From a checkpoint of a small encoder-decoder audio transcriber: encoder arch tdnn.
Rows from block 4 of the text decoder, named by matrix and row number. Rows with one number belong to one attention dimension. Each number is 500 + 40 x the weight over its row's rms, rounded and kept within 0 to 999. All counts start at 0. Numbers have three digits each. After the name is the row's rms in percent of the matrix's.
# q: cross-attention query (decoder.blocks.4.cross_attn.q.weight, 128x128), inputs 64-127
# k: cross-attention key (decoder.blocks.4.cross_attn.k.weight, 128x192), inputs 48-95
q.2 100:513537557532526457512464513465480521469444496529511513518433538505484513518587418488489536409445460437507491512541525484501440600408469441528477524431508473539535559495458541474543508530490501
q.3 082:496471529502506517567496535537528474481554455438495461518445544559459494584487565508521470547479475492527483426482486469498487459538495489507482477518494524502423381475549470466523497486443526
q.4 089:481530518514521513498521525477477516494518503593526603522570530537487508511478451487417456474429564452558477564538495435526514521450494535494500535522471531482468574498396526491528499403545580
q.5 090:499533456510499499540518548600569473476524458502429488524470478508524484547511513553502508448544441532496537483462529508452452505545491445561426470539443554510438509464541509482511455550420499
q.6 078:485507513475488539456518466442433549561489521536554524483563507505491508508477508470514436583498539475548479468562480494483541463506448559484560525514539513458522462495457501548447532434588521
q.7 082:473552453518527478502501471457471559594512515488526501458583489513502483544453552484500460574547511506507482425527494501455513451503510582489543489487535529464516450453517492558456531461598491
q.8 090:511491493492432548433482439462473538536498547568538515450488449486546491452499488473546449598513504518518491487548516577490571455516502473460506484424561481479530418521516448536521525504565531
q.9 077:507500553448517534524505517490515435406487468466550499556453560447440511490566526503490512476431477481530547464508471481529449566466464460489548512558519462534489504545493528445503550496369505
q.10 096:518560432540485537543501497505573517484571513559512583490499416497478511503501571509512444510478476498537456500463456554480490510517505486528457475503546510501456462462538448496562525453469593
q.11 085:501497441555488471489500512526501577596490528531440508437534452554563493523455465491519487500566521512475461519485521518446545437521533531493452491436477550474519521461484502545515436522646477
q.12 081:535485473500526494515445521525488559510497499349442464503499491512530476527448568494503552515541506524469482463440472488490542518499517588580528516520453541463522426432535481493510504515492451
q.13 071:523479539475484538413500475436438454483467506540557490465448557447475484511490449439484481540473550437561550492546471511509520547430484494424582503499569520479525473510452533502466595520505528
q.14 077:527482541480470514519504524517526416382493453449507490551425519473449520476537493512496549464449501472517519531481455470558459541503491454505487510549509460547476532524503508431516507501369521
q.15 095:484533476504460489539493525554543436491555473451486439541478459537467507542478554535536496500545504498520458484480440486501464449611498541543454454554512494491482473423591475444460486517440496
q.16 086:467524465512523476498495489473459581595514520519512503448579474522539484531470512494500463531566509526474472446516510494452520464506505593506534507471498536465522476468485504570464499498611476
q.17 099:384468477467554478565512503501525604538540517481498463482588478446524516461489555550479492484598437596454527440475494488470537510513499521488548523482427565489535479559560483520485527502474449
q.18 082:478511528511551482574524527528538489473484463392508430504452554500451495569536560483501548479547443491508493383468513503500419502505460463495528452523518557492481416470549483478465497512465489
q.19 092:546513510533422514433508479480440406519458478512500485496463477549491491549480456449500497547488591408563471498606503491537482455524477563490476504510557456445489492455470475520460496508578521
q.20 075:524473546434465532470504477497498423406477482491543481554429539447466497442563488483505514508456504497476547515500522524556462484517476454497538497526526425555523509557500513478461520502406487
q.21 092:508516452520482521522455483487513536460449501423545528520403454488484548470552549487520521480478488466479456492461466543497460519509473506564489453459542445580585457454532496435488518504472484
q.22 078:503509564451514519533507520500511434425519445486535495566441529457442516502556532505498508485433460472542542455508458468529454580483461452491540526540514483524463473536509503431519558479347545
q.23 087:479541459519512490483488482463475576604513534531521510455570470525533491539462520483508438554542512517503465455532498507452529450512511574498527492463517532450518473454489501553481504497626497
q.24 082:501499418556480463470477497531496535584504539504433467439510453550577488504433484491520514495579512511456472549478534522447529419523568502504426435423493523468537495452541490529510419555627461
q.25 070:519482513508491543474519474439452478494479510439573454472441547458449501499472545422463504576492541464510533436527463535555527444462528520398575475490588486498529431507518444492490568468523506
q.26 090:459487518476466513445489444475491567495468544615474549474551444467575514397569417533541460486522503559452487569529515533505524539533472445540501539424469467528567556534477528517475477526490473
q.27 082:451491554524483472519528519481517485470453501552539476488447549509492522478603441496507499477520494480511499504552529516507436478479476386411479449442535455567506550543487528478466468532501504
q.28 081:485565488523584458600481549520565517516550473451503536547536487524465536530517557510456533403451487502528458481438441450516475540463510552557457541554467522481458563485480508460531493438457521
q.29 091:557518510550494466531471508482503533428423500423513509513432500492476538489586477487490591425459499460481482516456472522511450563431468494534486541484531447552557543482456506477536503511477503
q.30 084:472518541512519458582491537534559495432534459432495439535440522498469516540554527539511559438538429523506503446470476484501444547506483436500478473509466527531475493487554491441526506540364498
q.31 102:488475510547468505459488481505450520494410504484487444483412480497539518499596453460523516520535495471471515447550544552483462506479461437478505483432493480543535462495513504479439493589507443
q.32 092:520507462497436529493460528466452469499490477468492539540488537526467564462516443500567437507502478517409509524587409527496460406629472528534496464581488554440483553513497444488460517464517513
q.33 088:500533462539615478488492513494483481497470399528514481508528437537526533532476474487540494564565482528567512498488577491521507524510482524453449466423500496570471584376486522491463489504558471
q.34 093:499532474557629473538444432458493481500487425485495478493500479533578482581492509471491517444497572497554517495488532469507504525458553538520496507406479570593483497454456539416486492493526501
q.35 087:433571522500535480550475516464492507531477555455538467515580463560474568508534528439559406482522487461476467448574473520569518502503446502488557465545531476442490536468476528499437545467522471
q.36 081:457567486469481529503504541465456512504491527437547496511552518548461610512504512479525429494532482464469449438569503534560501492512469507474557396551528423440497557471497485527410537473523456
q.37 080:467468599501418497461510522498444499545580504486455477474476508510480467502526515531485548585486450559562508458468516470471456526553528500407488493496552497483534495476544522511534475523473545
q.38 075:499474501470375488527583507520432489506515521497515522550419510526529522472475479526469495560549464533472492533545492512435517493550446494500510504451546509443526500538546412501591514515436499
q.39 076:538473409464488507502500446496449464519488441491514595544407561514488563446480497493551527489467581492448527535471452458505483451496470525521460502520528439483490531553519496595471564494487535
q.40 091:518524512459432536481455542484479470484597469430501533523456568496467553508488500541478520498485464508530462461537561499488441500521526535447483456488508418513506461545513480504519488534452535
q.41 078:519499498475559497516481448499448456495502413515519559522423546506493525528479519504526534456480568483555500498435512464484465531419540556513446533440495455538502463535514519529511581527458525
q.42 083:505500478500424560502503526447426496473525492426511563525524514467496528419521450519561495569511471515438506536496472582474490452590557507535496469498497470456551506537504438574523532468491513
q.43 079:513490388495487456497554473537537511506443529510526535558507461513506500450438472491549488524495510489412535585500490459477544469534407511532495508527513498476472533502506507533450459475500540
q.44 075:483529517476531494473509513474578531469517541544490449434492494476530452533474543469435525484468481477545511479488533488550481528490510459453536506565478498558441473509445558420478389502546537
q.45 089:436506463486508456513550567500501551479486585502538478484565510541499545512484536508431507525495542435497457489558549455551542531444443444479559427566504432482475580450515528487427418488555459
q.46 078:518548485471459533505495500493423449510510493466520535567480538562505601460498518487512425481531453490461494465572470506506481484527473519461510422550529449427463546513527493527472579479465505
q.47 076:510489481557483499489489536488401470507556406523495500513426532521557554504493429479496576633512497554514501523484545479498468485516515514450426504481510443534501570484514399526539506483561494
q.48 081:528447467528516431504492490475533511485547435585500543496390527511556512548509456443494553544514501526517519528502455465468459527556493540508470594542558555535504527541466432471527508460561511
q.49 091:424565521485499501543473551455455498542487553429539474505564468552436570509534556482536451479534475463510429433569537524547511472524464515461562425536535431461464540455491538502434525474519461
q.50 088:501515562581516473490470530457516512497564495527469426433552483498541478539513514472473487496471523452531474502554494498509471500574565465487553487546481582550472481476409462407490434487548511
q.51 078:534425473534455456473516515488555516485520469552487496459439517439510457514505417500496564569486547541478498571469466493462465511571509528557488597480491566544540484528477418452527436494532530
q.52 071:527431477524511476477529507499560514470535477543467518466477497420540417476477493538489599546461524482532536573436528440448502527482544492533461578474464509570511445533487483495552440516509554
q.53 087:508509543491440458541523508581450493541542529502494471558455465502508528481464555524509503469507515434478498524522493464489500530443457485406492495479502464452497510500574465459545537514455586
q.54 094:483530524573481472516472543484505483514552473499515438506454483516577551547487482468480525551546457502559466499547607549502502532536498540429519490450507533546517530462457464377539419467550525
q.55 083:518516450550516525491490447511505496569393497518510468486504440461495503499515453461521503456559524553427522532441463607509556409520490487545511501483481550496518560475494470524494540425566455
q.56 076:520463514506505465458530531523602502492528478585499482464479478476462430509521456496507563564471479539515501508436500444471456523553481487488452584537528490581489506505498490498483457509561546
q.57 085:527497473457535530485514493510501547378480510459524566545514480502531505460499449504545497523502504479467539513531519526473503532496511511467458544484487437481502463497537457588499564531507467
q.58 082:472537550472449537510480523505492481562469499428506478495515516510451496583517487483448490526564434589568443425516598567483528509493512519476505452389522504512534473456524492459527484503462422
q.59 088:462464476476397488493559579462509535462531529464491533504558519493471516463517483560485522616527420515470481509573541497494488491577447487480531451558512463455511533480516461530493413504507479
q.60 090:498497553456502532498526480497575538461452570509511495459524534480452423507563472478484473452480515542465528451438416570517504521461533468569536550506517524470543427542500525529477531524491460
q.61 079:493460495483513431515461463436527505450561426499490566517408512471527496537527501489505592567519440533605546514473513460457460553529504589488457603473565500519529472550485474532554519492515511
q.62 075:555506498528548507435433468489505435560595395500462482493448464433528474499518501471521518499535457539570487475434503477466453498553586527490473502483491546598475493507472507484555560502509581
q.63 082:502487515445438552440480525448557514474574511435490514459502542450442463504551483484457539515476465549541485451484489554485449497565584501523546490537515479501529439548477514535535485517509495
q.64 076:441560495456522533587452487450446527538471537428535499520526521541515488589472473475439406519467458488528463489543479498445508455490491552499558401490492506484481494488494498507498496489529574
q.65 093:497506461478467476500462483497499498561553467470538517492547493581546468511431515503482543549463570488608477497465534500475503418560473475517474379517495471598506478496456502482523497417487532
q.66 090:480427523431439441518438511468494507430500517453498463564505534537473561474419496553501486492533526461487462583524537484500521495549528549549508417525435525555446495507527531448496459513452506
q.67 084:462557458475571537541452490502447524571463552428552491507549535482519505580504495491450377533440425461551441485509513505450495448465492586513530427519538473462509514476519493542504502512524526
q.68 089:482458498487478459521496500486500518431510522508540521524473530401462537451485495514520489500526508470396477535488550519463529550504584516505512532527453502499470544528573563522476506586451428
q.69 078:506477488527446401426561572509496538443568412555529505465509450519532481491467509500521602514464530539513458451487542473516481522560470464481457463468516509568487473480502521467507443556447492
q.70 088:506524514501477463527418548534465546490523524536508484587437585454494528541520482527482418510461436483480453471493499526416487458471569532481517537515570506503551530473541504535479473620471484
q.71 096:533490593485490529554441486460497507471506493556504498569437620489439526517525437529526433504562543433470501547489435438524484500431502542475482512535555466472516558484472431552389450562503503
q.72 095:481516523565559538482538464500579526473488456531445530479471450409473486495537518481548544453521427537527558488483454522514497575498533467431486631454593533478546473459462508483535529523493516
q.73 086:477448521518463466418589522487571527439519439513466520448524404500482479460476531480538633465515512544516526502521507492533498580572476428483502547465492533545476435482445537435540484502463518
q.74 074:545453531547442465464538534518545473457516446577469503487445482522475491421515509525548606480551596509454556529480489484541510544522523426479456574470459521523491503523483536429491485456486488
q.75 090:461443482473431486523487468486466475465512582456542512519541545529456524477451472476498506534534588508436437513492546525538525493497488469568576483550423489464442495530537467563445504521467404
q.76 103:428471561512424469509511450447536579410517506476509537462513475508460511522473473449520525492503478562492475457570457502483479564521485468486585592476549526498495410467478474509474451566433494
q.77 078:539443542505422512489548517541548451447493438535465511516426409536435487439507506486526601474572600501467543568462536492578537487530490449479498551518444574528475491500454553439524462476464474
q.78 091:497525543510585512490473516500532501514476429538416468566456490467475524479527522533513460430517410464551566550519461493495482518531523539460421509466552561522521547480458580448569515484517595
q.79 075:552429545546451487469590531518554488431510450563458523495421439486464484465510486503545611471536559526455540521473510482584499526520468447463467592492485531507510477483453518464504445515482453
q.80 090:404565469476545529568439468465442519546476561447565489514541553481471523547496492488461382522481448487524458485508520522476526484492524574520558421505521497449481518487549509519492542524506520
q.81 088:479561498475495441540446449454513467499468556520492473511488524549546579452549531505491429489493508560461545458561481517437473526498553489551535472461452497526428501546560514461502617416509503
q.82 089:484488514534456441468521496507471556501476580488507500495464572498526567508509477468453464504511493519424469435557526521439507546470488486573535511478541475461533506511517421598472496546499470
q.83 077:451564512452522532587443451461498509483466542435513476514512523545513522571514484491457392495458461537552500480544451510483479466478486545503570453470498505503479452465511465485477500479514554
q.84 076:520468484486475504531495509522573476504446593470468501462495456572529494505538503491509445527344494530523583430539458557503530433456476437552537568476522496482527460533487484520489517426549471
q.85 099:509460464496488492479593522498508488485466557463521532428558405525508464513514510423527560495455521543464482454559538484546488530474407444529569535511460471488442453522497466543502515475525437
q.86 096:468545548475511529552549540436449500559459492490508535492533496614519487544501469435477485544496519495517489490523469478467491459476392497485540437485522494494478497498398469521494460449574582
q.87 071:510443514508489512461576490492545463481511450527493518495505424497431492464489498510553592446569552524439544552481537460627528537534451487500463495479427540481443536512460560449509501474517480
q.88 092:569521454506543535499502510563463436529506504552542533467492516470486483491564481488513477509506528471422517500453508500524515486460528493495491545533445490463518548524554523511461505513522437
q.89 093:449486479506502551561544471479553489531539511496499506533475469513511451483460499488489531552435534558580515458428513563544519428484506384505459500455554530503496520516466490523522579446519467
q.90 083:490510479520490502518532513483416467499553457500519505535483481476471478486477500524486595496602548510473460529442555485528516523534502510440474426503423576510450499477488520463535512508473492
q.91 091:548534466509501471518586500472494464484543499490520501462529427506555445539510507470507554474513532577441487447503507442512431550473470467449497468486413477548417462515543453489505560467514488
q.92 095:472434544436452440542535553426510512423509471476501508561499480501474504485428481509513529491516513508454456578491538471465507558535517519478494433503429533574433488496506541445507457553469516
q.93 103:509521486543458526480446418540505521437508545477510527465500523487474510533531472481514478494498475556477490440557432529547462482454484508511583643498539504448523439456529434532436501558469446
q.94 087:563424499508460454429528507529576465437521476556466504492487471510500495427487510524566599490503559523469538522493519496567505534518495422524450576505469483537494510523492518479504492490483431
q.95 083:521542531495457434522402501463460515492495499554471468531489589580536572472507529552510443460518509517520522471593399476427411482517489544531530506488515481533448477487532462457470521485497543
q.96 130:517494506430521522510476444494555489516464465467445515499458516518632513519542470452569470488536510483494574567438427507477500539551523451466465497477512524540533463532531518382505484469449485
q.97 146:482526477462499547521538504554441466506428503525513490549484518494520476484427508522435485449480492472488516517509525562493489394586482486562445456534472477420500527502458509550437518520508473
q.98 131:507507521521462543486629527522555521505419455552463586444527474513497449465589500545495472471523468449456537487417492517436531479541474497488460493529525467458554462539453450542522519530548460
q.99 117:498432456512613427524474508411491515531489507481548478504503486548550532533564524503567585506526518477507514483467509467483460503503477522460565522524497393535448485496515564510467517440537498
q.100 140:482482505467477529541511486533515482545485437499525479503458440527482476519517459562515541543504512429557520468461556490476548407508486505405480493477460547474492461481519441486468496409573478
q.101 144:486481494526507525511469534506515510561499460443556571509509507449539465512467546473552481479436459499549520510537572507466444510551584507462473518535551482476453504503515599513468534520479481
q.102 136:522533523473446540448510544478522488519587478500535539440524446521432475513567521524498465479483452525483480493474451570514553531443488557427496469462503551553519499480440466514541471536536538
q.103 137:479522488530469467435583506539508550483491483547463547439539467449448438503503517510515463462505517476508530460480525457415491496496565473453492480526534542427496484467494423545522513538552465
q.104 149:508527518568422592484456479485475455498506545482488461466521516448478540450476499485447477553478526579509469470565558521467469524502536561472507535479538501450544546450544565491502487476489468
q.105 135:469464391476475428501496506486508506486541502465518464476520543502513536588461496519482471445515494507443487450514427537472508515501473560523483469498477551543462525495595465487526452558454537
q.106 135:548427499547560551458501525488452477448450526548475564496491523467513444452500468531535500516470572437505441525519495546502504524521579470516484502544550480530498498550502539510521426562518484
q.107 139:481468497484464455579531473479541514495507438517511516457496487472498544516542567448519546496524473439532488475451538472450466575522490457443493577567484444528457493509558479525498541522498490
q.108 127:492481525566476485490560583530441536529488535526554531475492498546392456496530537507482513522498507427549433419558472417491517433479509506586545480522506499395470492459489498547500498492574492
q.109 132:470507520484479565492507489517539489555439460372420570522552499510562417480496461503426469529494506578520520498469504482486560480485471520537502498464470591501526471499485561493489486480494446
q.110 123:518491535452474540528458503465447486510541480516470492520472551512549555490456529506478523496499527431567512571569460597517485578524483524474469484482460488579500558558510527470494489478465529
k.2 094:500532500396405449515505580453449502482525541542477517489470498484462522455472514461478509502505487464411482510517516534510482486510492500572496
k.3 076:478467529483611529501490439567488473530488487424472529538400510562470463503534506493493445505412506468569507520482490527507502548474527523468459
k.4 085:537497428511499444523563532480475497529617581494453484500555540566495521517523543477459483537486456482445489557492534492525538449431477521500515
k.5 079:382448520484512491534498501477453466531458468393452551515437557433474450507542532484486511500440503453492506526436510502508513534508457507475452
k.6 073:606544483551518528520519482504544532532518562566561422514522506599522535531540508502547490543532490532548473537510507502489533474514567532481521
k.7 078:526582485523539551486529484503583533525486531561572429475500486572552500538530522525581500557558556530545501538500505514489564506483530542490508
k.8 088:540522483527450539506481451515486561529460489625581447478517504513546506487533524459488518501513552609522427486516453502453502507607571522501534
k.9 067:555483505502482450519490512494532524454468530443489514525419466551469547527471475508437452499486459419480523502627475504533447463501510455490514
k.10 092:420504469452518535533494455514469573543480443489549521412476510598493437541534507456461552531487622533512482566468466518513526472498554500455471
k.11 078:430507514491505523494506473502484462567536482548489509493559559454514453444551545489545550508517545564495472505400520485467556542495487544513453
k.12 074:502573522425625526489475504480532491484475531486499511580473464500546509475480476490608513551547544502520522481449533497478505504519470520487512
k.13 066:628497466543483464525520514492559562517494587529550464529488514580532548454511526466483471516487463554477470501555470471490497476534529525486516
k.14 073:507427488507513450505445548527465493437494495435452549540475478488449512484446449497418453493467452447486531468550487501539397472484470438529496
k.15 090:443437466533641550512459488536485496498434433467484518528467499521452491522498484548554493546483487444571548524454550519550488537468491510513464
k.16 086:528581511521513538485541468485541507533502520564522415493526492537532511513532527506602536522579555539537485532472510514472587519497525552483505
k.17 100:493584536532468518442536455456549538476452513480474496453442477496496490565485477536495499466502551426523543483536466520512517491518509489427538
k.18 074:526500532439566474493477467552553423505468527466474490521383474523495454569511492523485437520436552443553558521471482511515502565451525502487435
k.19 092:582448442553585506514473545517492511510510547525508447574589505512541546446486515466564487577517462559499460501455591513501498524490510538601511
k.20 067:580455517500454465495458491503491487426455462480507488538496468462466542513447458509447455473506435490522509446593456446511431496513508453516519
k.21 089:475586522366572512505447512457482484466498488576548505498460441550471493496467461515502509567530602537465541508516481512549490483523551482509422
k.22 066:557479496495501457516488496496497527468458526418474515532400483529451531538484478460440436506449459416496527514599485540540449460501509461498528
k.23 087:516570489527514550487539486492539540547499510587547422491529507551525507510539544506594542533558561547528467532470517503459599520506529564488496
k.24 071:394500505473519540502491482490484490540532471554524508483548534425518443443527532520550542507514535583490492489421526484477532558506463539510454
k.25 066:628518480514541496466487473527606524494516528559580456496495455574541533510480471517494466526535522551508505478548457485487477488490525498533534
k.26 089:487524490511355513496534511444419527494470480526454504477540521422471519496494520489452556440531472514505465483520440494503508448566536502464539
k.27 079:475442502505399472492496507519486437505515489566464488470473517435436477520498520526395479484455493463460514501532476508547493528491525494561457
k.28 076:423529484448555506499524534463525503462505500443434554455483480554459465551481477501501506541485527394481549535465544527542498477416466483481482
k.29 092:503538499359477439494457567483489482430526526572479524497493437486483522445443449490488528532533559492436520482494513507513456475498485464566476
k.30 082:434465500450498463492481503508500477462449491450435563495326480463440483543478483524433471488429510386494566483500489541557473519485477475523476
k.31 096:460531548438477507523486508432488476530440572514475484594457529390504535469518521479504519531467538552454490483492488527488499521591535525545471
k.32 086:436565480528527457520489558440502505505559531453529505592527515525554431474507495497565525509585590564471498516476576506495545521513512515537528
k.33 082:504509441521502499473493540530470532490482557496539476542436500494498641475490509536485471460484456463542494493518539541508532458514449506570545
k.34 084:583456383498539490481510479529500548511503486535499444499539481539486580469488504548418459516402415438555472508526510537527500442528507500448522
k.35 085:462506418533512576486512514503565589496488494592575489559511497499623459530493504489491540512521495548506495524577460499496512543480511505566514
k.36 081:482506461560525565483491515506562575492489515567596502542501496498640482492483495497531527492489498536504507496545491514507499584492491511564534
k.37 078:449553583440433471467506486480429488477454454453449481517449478472385539472488493531536528499518513480473506464475512497509496505577485504465442
k.38 069:457515551486497451519454517521503422509515550483567521457489512517578459452508485425536507465502533563434518473500488476495512553497550485539465
k.39 075:452512501546554481526484533478527532506523574418504541506509489560498475517494450474533489520502517488507510508525521511499479513473524455506572
k.40 088:466499554567522536515430502562512478492491435490488508522460489478460571414482482524564457461444479459514492479514529485527482587551505503413451
k.41 070:537522498540559498494463489567509494496493489549427477453489489544480615475482488492454435510416457431544480485555489511507469476560480443414517
k.42 076:464528575542483469509513549439486415485530569444509495537436510481548469463506495464566504502532600542432505498455581482481538512481528506549503
k.43 079:462484440478469477554529520450510553520540529457568546533493495543538447538514474461522511478575512534481535534537470487502510485425508481609537
k.44 069:544449470499471535506503472525504524492477387521455483480548506469421522503506514566453470484438406434581485509464506569513470450516483504449437
k.45 084:478467439551539560490493496516534614496494475541631548536521502500534457503486506522484488506466433499495504505488446520499475592441485504564516
k.46 078:459532461533532547508462514505547522503503511511571530553500487524641476475490468468553501480497520522514502497571494481496487552536515495523566
k.47 070:513518551507510426485459565499472482489465560406503506514447506554474558417501492531534483506423510457500499489381571538524515506516512494478467
k.48 077:523505524432478425499490549476500547508529562404454455533535517545441501510492508529518504549495501477509476525394538612521500433508526504449443
k.49 089:447509439580531597470489502508570557492486479614590502549501480489601483488493502493519519498508494529478510497583476510504501586486501508564508
k.50 085:538462469448499468484521502489499523510498412511467481517523524479470484473517546555450519502453515453505491518418547517524524467541525530441479
k.51 078:537485574421490400509508526470464490501518528407450481481503521505362495495512510523518507525511530485484489519357544539502520447479509507479405
k.52 071:521465540446480434524503509504457445507503509414430489463484525480329524508513503533479465518466488426490498513418519495500500439470510487427438
k.53 082:460433461464536518521475500517551532519423469501524538428498481487534430505485482463428482558431537470465525495542426453502468532507477467455502
k.54 090:509468487476513486499449519500524538507436466513537476513493512505491571425508518509489484519440456439526512515468535524522514491528500521452404
k.55 080:564486516479492481486526540397507474489525595469484486440527503540558456538516503490513540547604575580478511505462555516474529440420481513588552
k.56 072:499496577466405464505516525478455496498466498452441480487479504483360521536497519534522515515515536467485500504401528548532495434484460506482405
k.57 082:473467526557476523518490520560492459505462601443528466590475495446598558552510483438493486480454498512545454494545476483479493499466470488523525
k.58 080:535540584528459543437447476559488475470482520591529472435461479527505584414486510497553509472489477537498508465505508484502508563516493512548421
k.59 079:391521526504489488507492519506485477507523544468584522619454519463513453451513504494621504448522480533451488498443507499500528604459527530576453
k.60 085:564515585460406512479547472478488473496504520514428448472537495502532463622503498480510563505550528560524468512478473506461499473480492517525498
k.61 077:496490509469452454482482524529486530501476575415450433550495486494377560507485502539539487499503455461544473505471515586526495468514540497450384
k.62 072:534521514476462511480463530490500475486507520482415470463471477504423552435492490541500465513473580422517523477513576522535499421581520484399494
k.63 077:520522625522447526458483502501481474469490492466412469526488501449397520489478515533584528478511518501517490483440564540515481506530506516453407
k.64 079:522497526493499627495490460501525475511575522513482506462527476505455479500498503570508487528506546505504482494663467550453474544477533472529523
k.65 085:465518436514603521516509467474474396510511498595511527456565522481516452465518534552444480585411517574463459496501466487429494473500487522455492
k.66 090:519499519445569520439467497469460412426529534496490548475561431492513478510439426524556471505495527421471567432557528468513442562499493442487501
k.67 085:498495526525492643500490463540512484523557523543521496474520479497466494492508505562536473514503534524507484480683464532468490564496524492519543
k.68 085:517488582461492444474472525511450519449437508431550518572507464504485538525458445492549478430505431416463554471505525487566466535494554476546462
k.69 073:466541429484487396520495500479532437505501476527578486510527541473566461461527528469502498499487462518481508530396506469474513495519458505458419
k.70 081:505497547488467517547494395478474500532467506462545486485514466484466505471516487519533446432560450497488492464541386542494480493505507477553484
k.71 089:515515477543487464481545468466519520483520531469417474536516455546470561521479498497510503420466554411470519469490444592518486481514556483497538
k.72 082:502478491497378501558512541499532564533455425446498490470422540501515467478532531427411526465487485513518503551468498481545530407499424520469447
k.73 077:505489460454476436498468573470528479491474462480519515464480540465561437465511516454456534509482482522514535551391567427524502462511446506443414
k.74 078:495509471458515357496517534454460508488471477478481495527488521521535523521496510425473514495479450470486511509335522481529520433516473515489474
k.75 088:532482549485532517412429554517549532430461528480519490540528456508466540504418427550559490468553504495536548465517534451530429604504554470522526
k.76 101:523483534483416548509434543499597503514492444444487515422506511479463456437497469539458492448514510533544554536516514478526467523515499464466447
k.77 076:500524444463569399467528534444491514458445489490458477550479507519524510529472495450482529500490427471492518474387536435550517451536487506467464
k.78 087:478516493474500502547571475462426458525528482496449508455464491513513456554524533460473468530463518458449489505527492530520530380461410499462473
k.79 075:503525449489512386479511528455507538486458472481491477535484523515532508508491507435477546488494449464474522499345526452537521468515476510470460
k.80 091:512480531504471646490487483542537485500518520499515506472517472510468483497488473557530463502509530509512485500682476524484489545478516470537532
k.81 082:545497603466455522535485512534461483536483509465498561466520497539495508538513469540546444496494536508563519527558481486505490496481473471535545
k.82 085:537487557507421479519459504511593545511478484444536511447512502510486485480504494508530487465571488536515550525482465508499491604506504484521471
k.83 079:522492520500465645508482469515546496518545526516474514453530482489461484505509483561512492509515564512530500498672468520472473533493504475504542
k.84 072:563491528539509584520472495482460548528467526459458517448498492467488497498533476512554505509548487554574503489543530485519511495490518483486549
k.85 099:507534529511482502493442591529553553495539519514549515528494527494477519456494492546553540508570510578544538526477591446522497591540550509501503
k.86 088:543524499514504541514537480468568467543601495521424482434543513499430456489516545580455502545467556522462475536520493551454522496482557515484499
k.87 067:495512461500542447461517569477506508452509500483490489548464501513532515578484484431497564507485486441490547509423595432550514485499494505502478
k.88 091:480515509510517419466526489487464550491457514523520433601460515529521573512494533456530524481504450468494459478452508499493529468526546538566547
k.89 092:520451443543537579512488517504540578539451491444475534496498526470431498540536507502457498530505494562555482547523494492487490475403473477482491
k.90 079:471509425449560418460532499475546478453530499529516475545477488551507500545479506468477539559470479436422500517459469478482492516491479496532451
k.91 082:467539452495466459527518525555522541511559549546558515610481546517544566525526507488485595545469490495540514547447483448455515559523538521525522
k.92 091:528511490420559448456485517481469440459564539474492536517540472474478488502451449528527504512451504385425561478503537470513468544487537475488445
k.93 098:485484507519402557496445482524584549518463460486514477465484497509486506456515472460498520424589506562588507500523468453515470547555523473510510
k.94 087:497511485494522375494492549490443508472456478467516516550481529504532526496492493451493524482501483491524518492348562446538517471512478513467474
k.95 077:485536554486449494554520437464447418537551505522437558407575482519561455470530487504511436454506563508495488520508419538463476518519509479500538
k.96 112:495448463499536455536501455497467444499530499425492520487350505493489419535509459457402495515447501472424526483472423512502461516463511486510507
k.97 160:516500606456472466496392550536480444458466547469464513450582472486516457404476444470558540511541538526511502473546525514456484512488518497472492
k.98 150:514513498496458479554489437493476465613512511513437461510488575488494512465638540450477509477505489519499466543488445541432561507516511530510496
k.99 114:502499572540496537465572505525535516502519511532501508530451482490500545500488528555563475527489473516495502470537547541523508532535509518584518
k.100 150:513476477502504475517476467500452490565496466515568452525562530490549465511545582487534546448511464543513442526494509461488568523539510535463488
k.101 148:483517592506612460493460544504486442497484525429471500549506543499485504464522513492585433549592481572564512465504599459460517482472519494517510
k.102 148:521508410534528474530510514479489497610548471511431471485531561504500515493624573487527490500511515511482470568439512553466575470510490528422472
k.103 160:502507504496514509535477449479478455659432478532519456483512587528474495510643566464469516482523512503526440568502428430440550515496498537477470
k.104 153:501497432486525459451454544492478539447432517516508509565484515521489524514468476498456568527466472481482555486450579478546513498465454499589467
k.105 133:500423392502492509495535470505515452478469446537503503405598427497467522578444500498467462492508479418547472523511458554503448501438412490485511
k.106 131:519545465499538445492541470390469566481463508413441485586409531555469576506517491458492494429514364507470491464483424437453499510549544497472518
k.107 146:469467477497537517489498384473516458497468469543498467505457498467438508542489513470512500484547514514512465497464451518546472514508491520532444
k.108 140:505542489506474505482548459494522566545478492504536460523565524491504541529537573509523539474523546525518444532514471439454585481516534543480527
k.109 139:523463450469460490566479545525548527564519555459523483476474517476517506471554494435525542548450498421497469526481526566463505501472487519578545
k.110 138:496488511474533457498484505503474502451490497423451549524439485511468513530465424498476499528534482541459546465485506543528412499479460464487461