Rows from block 5 of the audio encoder of a small encoder-decoder audio transcriber, named by matrix and row number. Each number is 128 + 24 x the weight over its row's rms, rounded and kept within 0 to 255. All counts start at 0. Numbers have three digits each.
After each channel's rows are labels from the 100 clips, of 14976, where the channel reaches its highest value: "responds to" is what is common among them. Only what is clearly more common there than usual is listed. The data: read English sentences (LibriTTS-R).
# conv: pointwise conv (encoder.blocks.5.conv.weight, 192x192x1), inputs 96-191

conv.49:130138147110118113137145109160119157119162126123126124125145147143108141097114110129090128076134101136136171130131123176144163135081130115156135148155111124153077118102157113159095137083082101158151154126113140110107153104078142127160063124114154125126108101098163086140135133138183087122
responds to: the word "i"

conv.8:151124127114141116127154161126180089097162134133141129122145104125139117082149138121129112095115083135113128125139140111159096130087138101151130127113104124108105124119143135154149110073113117128130137190109141200121096145088092114147139181118050135144139083151063124132135158104150122106
responds to: the word "was"

conv.29:062123156105139119088076097129120133104124098162104130116174135122101143091106118102146101141077071107105141128103085123140134160117134182101097120114152081109142143155126110112121151153109134126125162095144150124129157138107092135109127096136094136083125116126114141110118127124123139151
responds to: the word "the"

conv.51:127118131151132125121117132163160118135160134124153132145119145123147117126094110084130102155127105137146141102109132092139137159127104151160149123134075146133165106121160067115105129106090142116144113113127077111081156151143115145133104096063101122094128112107096113142125149089120117153
responds to: the word "the"

conv.96:114158156171111119123089111131101126189123088128118131145093130146133142126110116144134111143118120125104153121097131109158143119087118118104134123134134139139137053129120097121139135110100089143146123115105108127114175177140138133136105093076158113141138118107123092144084097116143095163
responds to: the word "the"

conv.108:141165136145094131125150111158107145108155124114141157168119100118072128104112127110128124141122085119130117120092132128147155092148117085137131085130133124088124105087156135145125133123147135072126128102151108109121140143135129133144071131143106114131125104131124091114178151047135102143
responds to: the word "the"; the word "for"

conv.66:151077100123157098120161136117142099107124128157081103132136150138136108114112128134145098131121105146148098112135108073112121121136144134104091142059135074131134139159095108170170097112154116095127123136135148137108074119123122113143096135147058140156178127149094133110130107102131128137
responds to: the word "was"; the word "with"; the word "it"

conv.55:139119158118149121115145121166159140113132113126134159131149115138134125107132133138104086135111120106122138119123136122171153139144155095160163109110095135058171083122117123126132101144168145126129127144161160134131191143109107142134100131131141116157128075136141109130139142111125116137
responds to: the word "the"

conv.153:147092130107151142152097138137118139078162131155094155058105115120125120141113150145146158109105138115152140114085144134137099106072093128139127106143152137124121103130127091142129149131104134125132170120126125114144126160114144156116172133108147129148163113165135050122109135108150162107
responds to: the word "was"